{
  "dataset": "microscope photos of single blood and bone marrow cells",
  "crop_scale_min": 0.3,
  "color_jitter": 0.4,
  "depths": [2, 2, 3, 2],
  "kernel_size": 3,
  "projector_out": 128,
  "init": "kaiming_normal",
  "optimizer": "adamw",
  "beta2": 0.98,
  "grad_clip": 3.0,
  "gradient_centralization": true,
  "gradient_noise": 0.3,
  "ema_decay": 0.995,
  "batch_size": 128,
  "epochs": 2.6
}
Rows from block 4 of a small self-supervised image encoder, named by matrix and row number. Rows with one number belong to one channel. Each number is 50 + 15 x the weight over its row's rms, rounded and kept within 0 to 99. All counts start at 0. After the name is the row's rms in percent of the matrix's.
After each channel's rows are labels from the 100 images, of 14976, where the channel reaches its highest value: "colour at peak" is the nearest of a few named colours to the mean colour under the peak. Only what is clearly more common there than usual is listed. The data: microscope photos of single blood and bone marrow cells. In brackets: how many of the 100.
# convs1: first pointwise conv (model.blocks.4.convs.1.weight, 640x320x1x1), inputs 107-213
# convs3: second pointwise conv (model.blocks.4.convs.3.weight, 640x640x1x1, transposed), outputs 107-213

convs1.604 100:26 38 35 51 56 46 62 73 47 63 62 66 23 49 48 62 55 29 56 52 38 55 84 51 30 45 63 57 50 53 61 48 49 59 67 73 13 54 96 59 66 61 34 36 78 44 68 22 84 46 39 52 27 50 55 52 35 37 43 40 65 48 49 58 74 45 42 63 41 36 48 49 63 60 47 22 72 26 52 29 39 54 60 75 59 66 12 26 34 62 56 28 58 34 11 44 56 46 52 36 46 46 44 42 46 25 70
convs3.604 101:51 53 30 38 62 68 28 77 54 21 33 77 45 46 44 59 50 53 26 58 24 55 80 36 40 73 40 66 46 37 54 34 57 50 32 47 37 41 56 51 40 70 62 41 35 66 50 18 00 60 36 61 34 52 66 51 50 92 33 25 31 54 23 45 42 54 72 40 35 47 23 49 36 32 47 37 52 41 68 69 45 50 55 60 53 40 29 52 41 35 37 50 50 67 59 48 57 47 18 57 42 48 43 46 49 45 61
colour at peak: black (50); blue (39)

convs1.60 102:30 36 55 39 29 24 42 57 13 54 49 59 43 69 32 60 46 16 34 73 37 49 66 42 30 28 58 53 33 41 69 52 67 76 59 40 52 53 64 71 34 70 35 44 56 40 28 50 39 62 34 58 59 54 34 22 51 69 64 47 27 35 59 44 23 90 42 72 55 51 41 51 62 46 76 36 25 54 81 57 48 50 28 50 39 42 62 28 78 68 45 46 48 26 44 63 44 64 20 60 46 72 55 59 51 56 55
convs3.60 102:59 48 53 40 50 60 73 54 43 85 59 64 35 67 29 68 47 54 47 25 41 57 57 57 38 40 47 48 53 49 51 71 63 34 66 35 41 73 54 22 52 37 46 78 65 46 60 34 62 27 54 56 43 56 64 60 39 55 74 80 68 16 45 49 49 53 66 60 65 70 57 81 46 48 29 58 58 56 57 30 43 50 29 42 39 59 49 54 41 36 54 48 39 41 50 38 89 60 65 39 59 42 87 51 69 36 56
colour at peak: black (61); blue (33)

convs1.318 101:58 43 78 44 35 44 80 66 69 40 10 48 34 68 49 57 69 59 56 42 41 46 55 53 46 70 60 34 32 66 60 71 51 45 34 74 64 72 30 43 47 40 61 54 64 40 64 47 41 40 21 44 49 61 22 37 51 40 66 44 49 57 56 67 73 45 61 27 28 43 45 39 57 41 71 79 48 55 51 78 42 49 28 41 50 47 15 75 57 46 45 51 40 68 67 13 44 26 68 38 99 33 46 61 29 53 57
convs3.318 100:35 24 63 57 55 56 61 17 59 49 68 46 43 43 74 79 64 51 36 43 43 48 59 43 65 21 21 46 54 50 60 47 52 43 51 33 62 30 67 62 42 49 19 59 48 42 44 41 55 53 71 39 34 41 28 76 64 51 41 74 59 54 49 34 39 45 54 64 43 55 76 24 74 67 72 68 86 41 56 61 61 71 52 72 62 65 44 60 32 62 51 66 44 66 32 51 25 63 37 46 49 26 55 44 44 73 40
colour at peak: blue (42)

convs1.333 096:36 49 31 57 89 75 23 44 45 69 26 39 08 47 44 18 57 57 62 20 52 22 39 80 45 33 52 49 79 33 35 60 35 32 52 62 60 56 47 78 66 99 38 63 49 53 47 27 37 71 71 72 43 46 45 27 65 57 39 77 72 63 37 44 55 43 28 36 36 78 28 63 77 32 42 55 47 59 69 39 41 43 33 41 59 71 58 62 64 19 76 31 34 48 48 46 28 38 58 48 37 60 24 37 72 26 62
convs3.333 098:37 50 66 62 79 38 73 52 44 64 47 72 64 61 49 53 59 52 36 65 70 75 45 35 23 56 64 80 65 42 83 29 40 65 70 52 33 51 51 18 35 56 48 36 79 49 34 58 47 54 38 31 66 39 60 46 27 53 39 48 37 44 57 47 52 49 47 49 73 51 50 38 57 75 50 49 33 35 44 55 42 48 79 67 36 35 57 49 70 74 68 45 40 41 27 76 43 49 62 21 43 47 73 59 30 31 63
colour at peak: white (49)

convs1.431 102:56 38 49 53 72 52 30 31 50 49 46 36 23 55 67 67 50 38 59 45 54 64 41 30 60 59 51 63 22 29 49 67 42 79 47 35 50 50 41 39 45 18 48 31 70 52 53 39 42 38 39 49 30 47 60 36 25 24 55 43 43 34 42 32 70 51 61 41 52 21 57 48 30 35 40 57 29 34 48 42 47 57 41 53 55 60 64 52 59 36 36 56 60 54 51 41 45 68 68 77 66 44 22 50 45 51 47
convs3.431 102:48 58 33 52 66 30 48 45 57 37 46 71 50 78 52 39 53 39 53 49 53 46 18 55 62 62 46 39 44 45 37 18 51 42 51 45 42 25 40 42 35 33 42 54 54 41 70 44 51 51 36 45 58 37 56 44 39 34 53 42 48 54 41 30 41 57 50 19 49 40 65 79 74 34 46 53 47 35 53 75 66 60 38 83 58 35 73 29 58 58 53 45 62 69 43 51 31 71 58 38 46 74 60 66 40 17 40
colour at peak: purple (51)

convs1.116 107:36 48 36 43 41 66 44 46 75 57 49 30 41 39 31 39 68 52 71 38 45 40 46 55 34 30 27 60 58 75 57 48 39 73 31 40 40 52 14 45 43 73 65 45 30 42 41 39 53 67 71 65 40 36 27 58 51 81 45 42 73 83 51 44 28 53 21 62 66 67 73 47 50 63 48 40 58 53 73 70 64 43 45 56 45 48 48 38 52 49 66 37 66 48 55 39 46 56 00 22 44 60 46 49 49 38 67
convs3.116 101:32 69 36 40 41 38 30 59 50 59 53 50 35 53 55 30 49 53 51 27 38 51 63 26 33 54 68 41 44 50 68 60 57 06 57 44 60 34 47 52 63 80 62 59 34 61 47 46 36 62 53 39 60 59 58 33 65 49 41 56 53 50 37 51 30 67 28 52 36 53 40 63 65 45 94 22 34 72 66 37 38 24 60 36 38 52 55 50 26 44 34 78 31 33 47 40 65 27 54 48 60 55 14 55 47 44 60
colour at peak: pink (54)

convs1.606 100:42 57 23 37 68 53 41 41 58 73 65 59 67 31 65 52 52 58 23 67 33 70 45 43 36 55 33 47 40 44 12 60 64 56 57 52 36 87 20 43 48 78 46 82 58 49 43 66 42 44 71 43 57 43 71 42 52 64 37 26 53 55 29 52 25 58 68 73 47 60 54 80 46 69 32 50 54 50 30 62 70 00 55 54 36 66 42 41 14 80 45 60 24 45 25 52 61 63 38 56 64 43 49 48 48 26 43
convs3.606 102:35 78 50 40 60 61 55 35 57 60 51 72 27 62 27 47 38 67 68 38 42 61 38 43 45 20 74 66 39 75 52 54 81 40 38 40 66 51 33 44 63 38 68 62 48 47 29 72 40 36 34 39 34 20 68 52 57 44 31 70 56 34 53 53 17 56 35 00 36 42 56 57 59 38 34 28 45 74 46 57 55 46 55 32 35 55 12 44 54 97 32 39 48 54 62 57 75 64 28 42 64 50 74 68 63 47 44
colour at peak: pink (63)

convs1.17 104:39 49 63 64 34 39 63 60 35 47 39 33 37 31 38 57 52 63 59 38 37 66 69 37 47 58 52 66 39 61 52 49 59 36 55 45 18 47 78 34 49 55 52 62 41 30 68 65 65 54 70 67 46 69 49 38 34 47 45 56 35 76 54 56 48 37 40 29 52 54 47 03 28 48 40 46 48 32 54 29 40 43 41 53 50 23 34 53 92 48 54 40 53 25 59 40 58 44 61 45 59 62 65 55 42 60 31
convs3.17 103:42 23 44 53 64 30 46 33 36 18 36 36 32 60 71 00 67 47 26 22 48 56 71 22 40 34 60 55 38 58 67 33 56 49 26 66 59 33 51 58 73 31 32 48 29 48 27 65 36 52 49 57 33 23 48 41 61 64 74 63 39 44 48 35 46 38 63 43 33 27 45 68 61 55 52 37 14 35 30 63 43 55 34 54 32 53 42 65 44 40 57 61 51 28 71 38 53 27 12 50 74 65 47 45 47 62 68
colour at peak: purple (48); blue (36)

convs1.128 106:32 59 34 79 59 41 41 60 22 35 36 56 51 49 72 54 53 50 65 27 61 46 58 53 36 41 57 56 54 55 61 71 25 52 76 58 50 42 56 55 24 61 43 50 48 50 52 49 55 50 36 80 54 43 34 52 35 60 29 59 26 22 55 42 56 46 58 33 57 49 42 54 60 27 62 45 57 80 53 66 53 38 72 39 88 60 64 58 44 62 55 78 83 39 92 39 54 44 50 73 20 42 23 55 06 50 54
convs3.128 102:42 41 26 45 40 65 57 65 42 48 50 46 72 52 76 13 74 40 38 68 59 61 38 62 26 82 72 69 52 41 61 56 65 12 41 40 76 32 41 58 44 26 52 86 51 54 39 61 63 59 59 45 52 58 59 41 33 80 29 44 50 50 36 33 79 35 50 68 58 80 46 48 68 45 52 61 38 32 53 40 53 33 21 74 17 22 92 51 49 25 64 69 74 27 37 39 70 30 47 61 61 31 32 81 61 58 84
colour at peak: purple (56); blue (27)

convs1.430 103:40 48 65 46 54 54 42 10 32 54 15 49 48 55 24 56 97 26 47 64 57 47 48 60 66 67 51 49 60 31 39 46 52 32 42 38 67 55 46 26 65 47 71 83 30 57 61 56 20 46 59 53 31 40 53 54 63 90 70 85 19 44 42 85 77 50 44 77 49 66 31 63 55 61 66 38 53 73 71 33 45 67 42 51 58 41 64 67 46 32 36 58 69 59 59 47 45 63 35 53 47 69 60 64 38 30 49
convs3.430 102:78 42 44 63 43 58 52 50 51 44 27 83 38 37 53 49 63 47 36 41 71 58 53 26 47 73 42 46 67 32 78 59 35 39 68 66 57 73 35 39 57 46 56 61 48 50 64 19 59 50 61 64 57 49 75 67 31 64 49 37 29 52 30 39 67 43 53 55 73 40 57 24 59 37 54 48 62 65 46 58 61 68 58 64 37 44 64 67 57 65 54 62 22 34 20 31 29 44 75 84 45 64 48 39 32 59 25
colour at peak: white (48)

convs1.16 101:61 47 44 53 47 47 68 49 61 44 81 69 71 55 49 40 18 91 68 70 71 80 70 56 27 46 46 35 71 35 21 57 34 63 25 47 56 56 45 68 64 60 48 33 58 44 52 17 45 42 59 53 42 54 36 67 34 76 34 56 49 65 48 46 75 63 75 47 15 26 54 58 24 49 46 39 38 45 60 47 57 36 55 52 58 46 49 51 14 36 50 30 36 64 63 65 47 27 48 45 49 73 59 51 24 66 75
convs3.16 097:64 48 60 54 44 54 40 69 30 68 33 33 48 62 41 62 71 59 66 73 72 83 63 23 37 58 46 67 34 74 45 43 48 70 33 33 57 57 26 85 64 33 44 47 18 63 48 48 52 39 52 62 61 32 60 71 30 59 61 42 80 52 58 44 55 56 31 70 38 38 35 50 41 69 23 33 30 29 44 57 53 40 50 42 81 47 81 46 60 42 32 26 24 58 38 56 76 47 33 75 07 43 51 74 30 65 57
colour at peak: blue (44)

convs1.331 093:67 60 52 42 43 26 44 41 29 44 53 29 44 58 63 73 66 47 41 59 36 60 47 28 67 50 34 54 70 61 57 51 33 31 43 54 07 38 44 49 28 48 35 61 89 36 69 62 46 70 46 52 54 39 59 67 62 69 53 55 33 20 42 28 49 18 65 56 62 53 52 48 71 65 67 60 43 43 68 49 36 55 39 28 74 55 42 33 45 29 54 39 50 35 53 42 33 63 75 68 44 45 47 56 52 36 46
convs3.331 096:47 57 71 54 46 46 56 37 37 58 31 50 49 57 51 34 66 68 45 47 60 25 42 30 69 81 48 51 40 44 49 50 51 39 28 51 47 59 43 38 39 55 41 36 70 19 41 48 54 27 45 48 08 59 35 68 64 65 41 49 40 45 53 50 69 54 41 43 56 46 26 58 50 26 43 22 36 25 55 52 35 63 42 53 65 74 35 22 59 67 45 08 43 53 43 56 47 73 82 53 50 81 29 31 16 61 50
colour at peak: purple (55); blue (27)

convs1.379 104:64 57 44 29 29 80 78 32 40 34 91 48 64 63 41 51 33 45 59 46 54 57 35 66 31 40 56 40 64 57 34 71 41 79 49 49 43 65 47 29 54 68 41 28 47 63 24 68 67 52 62 32 49 48 65 56 67 71 36 46 70 15 37 31 56 37 38 51 79 36 46 69 52 43 21 31 58 68 52 68 33 56 40 62 70 87 25 45 32 55 27 50 64 70 63 42 47 61 25 56 61 59 38 63 28 69 36
convs3.379 100:57 48 48 61 56 31 75 31 56 32 53 34 68 33 45 52 68 28 37 49 61 42 57 40 55 34 42 58 64 33 55 68 37 74 76 47 49 48 69 24 44 41 49 61 46 54 62 27 57 55 49 63 57 61 56 38 38 45 57 44 68 69 51 62 78 33 29 81 50 44 74 64 70 55 40 72 38 30 25 42 59 46 64 46 64 63 48 53 58 48 28 46 50 32 34 75 44 22 35 40 56 40 64 59 55 26 52
colour at peak: black (49); blue (33)

convs1.462 103:36 35 48 42 70 49 53 18 65 68 47 60 48 31 40 49 45 31 61 38 50 60 55 51 63 56 57 40 54 42 51 57 64 33 44 33 36 56 61 65 77 56 47 61 39 65 29 66 54 45 52 67 41 53 52 52 42 26 55 47 61 68 47 42 41 41 47 68 63 81 45 57 47 52 45 51 36 30 57 67 55 37 29 64 28 36 33 24 50 78 34 04 39 17 19 68 66 38 41 39 42 61 39 48 49 37 40
convs3.462 107:40 65 54 35 19 70 37 38 41 56 86 62 55 14 40 57 62 62 47 48 31 54 53 39 71 53 56 52 40 33 53 68 68 70 53 43 33 53 71 38 26 33 56 46 30 41 49 59 14 47 55 39 40 45 57 53 68 59 58 72 36 51 39 52 48 64 42 22 62 31 66 44 49 44 20 43 47 17 35 44 17 46 53 36 36 28 59 18 65 45 31 31 39 57 43 54 23 66 63 51 55 32 55 54 58 36 38
colour at peak: pink (58)

convs1.69 101:44 52 28 54 32 53 61 50 64 55 57 44 55 51 33 43 35 34 26 62 55 38 42 76 40 39 52 49 53 90 69 61 35 36 46 14 54 68 29 52 65 29 45 60 63 57 29 52 76 50 60 59 74 17 48 44 60 65 46 50 33 25 56 28 43 50 55 53 38 49 29 65 89 48 61 49 47 60 54 60 54 60 67 43 33 57 35 51 46 24 61 38 45 54 54 45 69 49 33 54 72 24 36 52 44 39 48
convs3.69 099:24 28 53 49 52 52 46 91 23 45 30 44 49 39 64 87 47 52 40 48 49 45 63 57 58 24 24 63 64 11 54 32 56 44 80 62 40 23 61 48 51 42 26 22 41 69 62 79 46 46 60 31 72 34 46 54 57 49 64 31 09 44 40 57 34 55 71 54 50 30 44 27 46 42 56 59 50 52 50 57 71 55 59 31 43 59 27 39 58 62 62 43 65 68 64 51 60 30 43 55 49 74 61 65 82 53 54
colour at peak: black (50); blue (46)

convs1.309 104:74 58 75 32 25 37 56 41 45 43 61 43 74 26 65 59 70 46 76 63 77 19 36 77 47 37 55 43 26 74 53 66 60 30 59 31 62 27 57 41 55 43 42 25 57 46 31 43 57 49 49 52 48 70 50 54 42 67 27 55 50 67 65 38 48 32 49 36 43 45 81 81 50 42 75 58 33 33 68 55 39 35 70 56 50 60 76 56 49 30 65 38 55 25 57 41 56 24 47 32 47 64 21 66 64 51 37
convs3.309 097:62 52 44 85 57 34 31 56 33 55 50 38 45 53 33 31 63 25 28 55 56 45 53 43 56 31 73 66 86 34 39 46 60 62 19 57 53 46 51 42 42 22 52 45 56 43 34 60 45 24 65 54 48 44 50 55 65 65 60 99 43 48 44 65 48 16 38 55 89 81 67 69 44 42 60 73 53 66 36 76 47 29 46 39 48 81 19 64 49 54 54 51 43 56 57 33 61 61 58 51 39 76 21 35 65 33 48
colour at peak: purple (48); blue (31)

convs1.296 108:53 52 48 35 54 67 74 54 40 48 71 62 72 38 51 68 66 34 37 12 60 30 74 54 59 64 32 52 51 48 45 39 88 40 54 51 58 50 53 33 51 45 28 22 57 58 24 51 51 33 55 67 53 66 50 45 47 56 28 84 54 77 40 41 58 41 56 43 40 69 61 20 38 59 56 32 23 73 35 23 48 79 62 36 30 59 44 45 40 63 73 29 70 71 75 68 15 52 40 42 63 35 43 48 69 31 38
convs3.296 104:44 45 36 56 44 65 31 44 56 41 47 33 38 59 71 54 52 57 66 60 46 31 43 54 49 43 74 33 59 66 24 78 44 59 50 76 60 60 63 58 24 59 44 67 53 45 47 43 28 45 21 37 23 15 49 72 77 56 41 67 43 46 55 61 15 61 24 55 39 47 49 66 69 94 39 41 43 79 29 45 52 37 51 27 57 28 54 68 37 53 58 67 38 70 42 90 82 49 57 50 62 50 79 31 72 67 43
colour at peak: pink (49)

convs1.287 094:57 43 31 23 44 39 36 28 41 54 20 59 42 47 49 56 37 13 62 59 66 46 57 57 80 18 70 50 69 71 28 57 44 58 54 44 99 68 69 30 80 61 30 38 41 48 54 34 46 39 14 48 68 50 33 57 36 25 66 54 63 81 42 30 48 65 50 38 46 61 47 72 54 57 70 47 27 56 34 59 46 30 81 54 52 52 42 36 46 62 22 51 70 36 49 43 07 54 36 51 32 32 39 39 48 63 82
convs3.287 104:47 41 65 66 66 52 62 48 44 36 32 42 46 52 43 38 59 65 42 53 55 56 48 39 31 41 45 41 56 60 53 23 33 42 54 19 53 69 25 36 17 77 41 56 61 42 58 51 31 62 45 71 39 73 22 55 59 55 68 33 79 26 57 62 55 54 59 56 61 44 65 13 65 54 40 24 68 50 31 48 48 56 35 55 58 31 46 57 29 43 53 54 62 49 47 56 46 26 65 49 31 61 35 47 47 38 58
colour at peak: purple (50)

convs1.292 106:53 54 32 69 50 45 18 59 41 50 51 51 64 28 44 45 30 62 83 74 44 58 90 30 50 49 36 52 45 52 58 47 44 29 41 09 47 45 26 53 27 39 57 58 43 43 41 14 37 64 54 33 43 56 43 49 39 42 65 65 81 57 68 55 50 41 57 55 54 57 26 25 59 60 47 42 50 42 47 66 74 31 67 70 55 61 56 86 41 49 62 37 39 56 48 40 42 56 53 53 57 28 37 43 83 53 16
convs3.292 102:53 38 35 49 53 67 54 39 57 53 42 62 17 50 47 49 66 47 52 57 39 51 81 40 40 48 58 26 48 27 47 50 58 73 43 53 44 63 59 49 35 35 71 50 56 58 42 31 60 79 43 38 53 75 55 46 92 21 64 55 64 56 50 99 32 31 65 31 24 35 42 36 62 45 46 71 53 64 23 65 77 29 45 60 49 32 60 43 37 47 62 68 42 51 66 37 66 37 13 38 36 57 55 53 57 55 48
colour at peak: black (39); blue (38)

convs1.0 104:61 49 52 31 63 56 58 39 65 54 36 67 45 41 39 42 43 31 60 44 73 44 45 83 52 44 45 43 53 81 63 62 59 58 08 69 44 63 47 68 70 42 45 23 44 56 41 55 28 82 63 46 30 34 65 36 72 36 38 42 61 60 56 55 88 65 24 75 47 47 70 41 66 58 54 42 46 44 49 48 71 31 44 51 50 49 40 59 37 78 72 62 41 53 36 63 51 65 72 71 44 51 49 31 43 57 51
convs3.0 100:45 39 46 55 66 49 71 53 12 60 49 56 73 37 54 24 52 44 52 46 41 52 58 40 43 44 32 51 55 43 62 54 32 46 52 44 51 40 42 64 71 47 63 23 37 50 34 51 24 58 67 69 59 48 57 46 33 32 60 40 41 27 55 74 39 43 28 64 67 55 45 99 36 48 34 40 46 32 54 38 41 55 71 49 57 46 53 59 18 27 37 53 36 40 56 52 60 58 44 19 55 18 66 47 55 69 50
colour at peak: grey (46)

convs1.520 100:44 55 65 88 49 46 60 39 70 32 48 54 43 69 32 65 38 67 65 56 85 24 60 49 50 47 53 62 61 36 57 59 27 37 62 42 37 52 61 51 51 51 49 45 61 50 53 56 71 35 71 48 58 70 42 53 52 36 77 40 58 38 16 54 55 42 47 48 87 49 71 54 24 47 56 70 45 61 29 32 49 71 58 57 41 55 51 28 79 67 71 43 58 63 47 54 42 38 46 30 48 69 51 64 43 19 73
convs3.520 097:44 41 55 61 49 34 35 68 54 54 58 57 65 33 22 57 44 50 71 73 67 63 64 49 49 31 40 54 38 50 31 80 65 51 61 63 60 43 52 61 55 47 46 21 56 50 17 50 66 38 82 52 63 65 45 27 57 39 37 40 39 56 26 71 29 40 31 49 61 63 32 54 36 56 60 42 48 62 55 46 28 46 42 47 50 66 39 45 38 31 64 29 57 31 30 48 47 31 55 48 33 59 59 39 49 59 86
colour at peak: purple (65)

convs1.104 099:42 69 34 37 50 71 76 69 47 43 68 55 52 45 50 53 35 53 40 58 59 50 43 52 29 35 76 50 35 61 61 42 53 46 79 57 44 53 68 58 64 38 52 54 33 51 34 54 54 77 34 68 57 70 77 43 43 67 63 37 65 58 57 29 55 78 13 35 49 64 40 57 24 32 19 79 34 45 65 49 46 57 88 52 58 58 56 67 78 50 37 57 49 60 33 48 52 77 74 60 90 61 39 66 53 31 42
convs3.104 103:64 62 40 64 64 59 38 43 38 73 35 30 50 34 67 56 85 51 52 56 60 39 45 74 47 11 50 48 23 76 52 73 17 38 65 41 48 47 22 49 27 47 34 40 00 35 47 46 48 68 60 59 43 57 57 76 31 46 73 46 49 54 32 48 40 65 62 35 58 54 62 58 51 40 61 43 51 70 53 50 68 43 26 54 28 50 73 54 36 69 42 26 58 47 59 34 66 82 33 60 69 46 36 30 41 48 65
colour at peak: purple (58)

convs1.144 094:54 32 49 48 42 44 73 52 79 66 50 62 47 62 23 30 34 28 47 65 60 53 58 49 34 50 62 43 51 60 57 34 59 62 34 37 37 31 31 35 41 33 28 50 71 28 60 44 48 55 31 41 59 36 51 58 56 22 27 74 56 55 60 47 31 81 40 69 57 61 51 48 62 66 64 35 31 58 50 61 61 39 42 61 39 33 64 72 70 70 54 57 45 52 81 21 35 15 37 43 52 59 36 45 29 25 47
convs3.144 097:49 42 43 26 14 66 56 53 54 33 24 30 46 53 64 81 37 52 07 76 32 36 44 69 47 50 46 41 44 52 81 47 57 39 56 48 57 66 63 50 32 68 43 35 39 35 55 58 47 22 53 56 49 46 36 55 74 52 37 36 30 55 60 37 35 45 50 67 55 99 70 41 53 16 30 28 62 32 43 70 48 61 73 72 47 56 65 53 55 50 60 68 89 70 70 78 63 59 47 47 72 39 68 58 11 53 54
colour at peak: black (53); blue (39)

convs1.241 100:46 37 84 51 51 28 51 51 42 48 36 68 62 73 58 47 52 40 62 61 50 54 76 53 23 42 43 51 43 57 83 59 39 51 69 65 54 43 49 28 77 53 40 69 50 68 76 09 50 57 74 62 26 66 48 70 41 75 55 51 36 32 73 36 44 42 35 41 57 26 65 57 44 53 45 56 52 38 33 59 71 51 48 63 12 58 54 35 62 65 87 63 42 58 55 52 35 29 47 52 31 73 54 67 61 56 39
convs3.241 099:36 63 50 27 66 75 62 65 47 53 40 73 27 35 75 46 48 65 42 68 64 46 49 30 53 71 33 45 61 47 66 45 34 44 36 28 63 64 02 31 36 76 58 46 51 35 54 36 75 33 76 54 43 47 73 67 68 50 53 48 75 18 43 64 26 54 37 70 44 53 48 40 61 45 67 30 63 65 42 39 41 49 29 15 11 40 63 34 65 55 74 49 34 30 41 60 43 64 35 49 64 71 56 62 46 26 58
colour at peak: blue (55); black (31)

convs1.19 104:39 62 46 42 54 67 52 63 43 39 71 40 60 45 79 70 30 56 39 64 37 70 32 56 41 37 49 42 35 39 39 66 79 42 57 61 25 51 50 76 72 60 38 65 35 30 51 69 29 40 41 37 42 70 60 54 22 86 31 61 59 69 40 66 89 63 46 58 72 57 38 93 54 37 85 49 53 56 48 55 46 47 53 08 41 33 79 54 35 31 79 42 57 72 32 78 54 56 47 50 63 59 43 45 39 17 28
convs3.19 100:23 71 55 70 35 33 60 49 42 55 52 43 55 57 46 54 44 64 20 38 34 40 51 54 45 45 66 38 60 46 71 47 60 55 57 62 67 55 23 62 40 24 50 70 39 54 37 89 44 62 58 39 59 68 75 43 43 59 33 57 71 46 54 70 50 59 52 53 37 18 78 88 31 70 61 68 50 67 61 51 28 34 23 43 38 69 49 50 65 57 64 67 63 18 32 65 44 58 65 61 68 52 44 64 61 46 34
colour at peak: pink (54)