From a checkpoint of a small self-supervised image encoder: 3900 steps.
Rows from block 2, named by matrix and row number. Rows with one number belong to one channel. Each number is 500 + 50 x the weight over its row's rms, rounded and kept within 0 to 999. All counts start at 0. Numbers have three digits each. After the name is the row's rms in percent of the matrix's.
# convs1: first pointwise conv (model.blocks.2.convs.1.weight, 320x160x1x1), inputs 0-159
# convs3: second pointwise conv (model.blocks.2.convs.3.weight, 320x320x1x1, transposed), outputs 0-159
convs1.129 100:534514566545479562498440465452557500565466596550616433493406494484444432516491477559520468537545481464492485481598533568495593448559457492554494569567491541529449522462359510413499436491444465447497408501557472529458505486584459505522493498490443413453512599520459449478488607487512551460476522562500551428507519622509438610515525509457480560531503504411442493463490541518562547539542539522419562563515427496563483540439553460477526490550589454519571470607567479471493536466543459
convs1.130 099:566522554533503519490437472499559479447408531540579512515470527520454472483472453463418495493494453536558501458440447489472448482532493584377526440397441383499521535524455436536566461497604547499380502476516415514506492549536499450460536532517567431420575505415561420503552445457439437471452505552469523473506492517449470506416437490523404492443537489374431516465488528485610417536522569568486487495492492568499456510530469482539488484543492483510544453360514441444385566502542522
convs1.131 103:488427488441554484487506512404479503500502525408508538596479471474544423507463508405590456505515482483535470457419517577467439513510476437557571517525416486526518438576569495589556471526488405539518503570526434483412525458467470544478580497498458496495556435514588482579483513510518512494488526495389427561513451562533508462489424449480407492477387470465527442515555452423610462519578453506524411561525476464413444412586571469462482451469479560562478546532554554466494525426480400
convs1.132 095:537542522544526600573543527556551479484506564478451484486564473515555530462484513523520407431453491516567502435461466569462480463455527558546447453435528431505460485586518441550467501504495484453504487525385531321464564468462464565494636536469493428498471536437532517464520471512487565550454529608533511494421495409584484468452547466590542524495495508514463514468555611460449564480515460480543486533565372553431465511447500480509508463430455556527572514412434499458430445453586524
convs1.133 102:490542453490467533460480486457504468480583512508510527424493570508512533470509549480578516473418499459532462501489438462495514558581468506392437473500512574530549417551512500536514481425504484428407342495430504550522465493590481590403562554514445575518609467474484435494475445523483518517425577439433388529466561550550573450548443416524432456587549446561476537458545502546477475439492514510508446499577541444447509399464546428518564408532511477451468468501527527508408458549459440
convs1.135 099:458618347513463482477461460476599481450524495481531523467468499491437577597549490451551450578450538484443518443513527516534573575550468512518507423535460508468586520506508559482479473411438519613483444544489448540476512558561510572538488430459433416533510548529547469364499408538492443451560479475540489548536425508462456441547552433477532495431467503488499518501483418587484449443558494576494476548505533582559477509492500451465548507465392591562502477511540594542583491457527441
convs1.136 101:470496469573485588489438554460497458475472398449550427554481497604425525478409424472376468540412474511529487478506567559463528556542554479442436504476577601563433501550523456549407528460484431464433549561512463541393435530519570499482486572473530459617575563446550490486451458532457461491504535446488421516516508568564428557562490479482517618502512484513535528450565514507563434483565410502500427554478543577594465542475552405451485505497500451514454535473534488475528511510510508
convs1.139 103:576476556434543525524489484509488427450465535392524438463566496441521538462541426503505422525430459461516447494499373596545507563490387489552472471542483439530451439534557427496478500530490524476431497541437454406557517480481473535517528575400472463433498522457483599524524430444554484420497384571485574523512530488492460471492476440446592500620495411444498598496521567438524532455484472503496455607557481420517446481505511520543400510495439509474478551465458579515483399468485457
convs1.140 105:559499547442541473555528451500490581497437481493445589446544436513504398469526546452555456398519568535554492500544491612579552499550538480504449548421505448481485414528550489519532498487577546513464544457602424476471517435494538384518444511450520438440538468523541515583533530469540343484476375416590534500525474520521558438486475525482457532543489479554461466462529459446457482426495442559506550549496628594521447533485449567559453507482431529472520477489514528546517594564502459
convs3.129 097:498581546393432511422534443499529502444504564486548430518406383395497520440475535447505421533506539465413492508471454562462457501446552483434539484469522445439386523434423427478512432455494450442485458453534523514367469541421474423520438460514505504483477450488471493541368522455402574479462431471566552526520418465480495529498475454462436488483418503468479444447492539513531426539427504407466503387448501456525473472495559493486488492474441555441418520533469489430546443479538444
convs3.130 105:531502508522346490501565415531509549513530594498501465506531500452462571521457452482542419539566514626539540503632461503546538440453519461408450477542468399501526465505469496417458484468517597476529473463493502463489460558514516602448456502529474519454544541566577587483571413534494493524507456407540600587541419456504550439476637497410536498504551522457529602559473543519451559521484475463502539443506487515556592583530452379531484489527531474497567584499412558489550533468569485
convs3.131 088:500524438520402553526469465552547527500481452555501519557519384475566491431500489584486447531534461523467433530486544487468433499513469466454455506557536514486526577525507463442544427463552439500530499558489567490523535490535390480478425544449550522551496565541452461462537455573480446516525504521459414493407419470484407501460552480500500427479530585530487456405482383471527500489528427518500410500470462426488407532520528433545464509543475571500544597512527604542493479508441445
convs3.132 103:568504516479544567447566493436465428430577499520449504456566497515506577461480542551440631518474443517467473505487512497476462527515471439440559538510491458484507481450471558458523384539503438518535489447588462477453520488420473537543487523505510478532469592455419483451431531508468475486466465488501532479515509555424494573461504441492481429542571433577486512550540461524513486522521432451518469523463509518483540473477515486396487455477609472413522482482517494534456507520558522
convs3.133 096:564474439572571544470504438525492435459435519507429431500447513477496522486448481426514507536501502465552382471521573523449466464451456562493473550495430432489406442506476425494525533465515488556594448510608447483529504523497448449504437488432507557482506529500520445428396564468490480541463483524548608518513499548480642451533493476464491482527529426492508541451480496358389504565551578537577519535472520506386414500468529455574528463466498511589500558569471521528509502608572455
convs3.135 099:581476470530496527531517513409559441409535552489531560508537530511497586541482461487456520457406425510580565532532516551531481561438526518544481506442502434561580411528486546538525497563499476421523477575465618518501588408494478617534499507521491559545584553527513372498568534419562460557456466511475452509533515577507485543557484446459480573364613582501540504508501423483428420494567439497423486444499525531463530516533534654591447523504557446468496483500473627519440467468560469
convs3.136 101:538570450541522438533578494530515546505469412490526501478562598511517444468504542483572535521384481465477502518440674477486525537471468518455507514520486531519533522482430462492588496458512420541491509402499431540449504514444556531395467481393558474459464486386506504440429462413444521524453512470461487427491512486437458486411508504613603448477540457421548502507532502514457449511488515436488473419455469481449495478439493468526450475493529501498535512489374494524473500449442474
convs3.139 102:509499499478447535495534553555460499555430506486386496472507511549448515493455491534384422471482492597440505489542557411527447429627426517469447445494467442546633492536552461439439500434464410555458524415421460471497420528521518487518529469503461484540437609536449499473442538499507399462478464529467490515534526504481477477537482489473470460615501426476489541509472520492599448469563483497488468442452527471482429441484539450489586454394590466458549587524531545557478508541493547
convs3.140 099:489540590449530467496492549508434518502478592571515513495432503491566488505542529485475426431512542494531408514584584521434508507517479503518482479551521476515500372518495467550399490566470508571436556558588473552479535466537497468459453481539466413511424481501446479501425499420568506534510512496531611428486460577624609419490425458507479471552462420513463459526578538523472445465497559489490400514523556515492479428410509580500542521381431451514477597523445466505559484488413484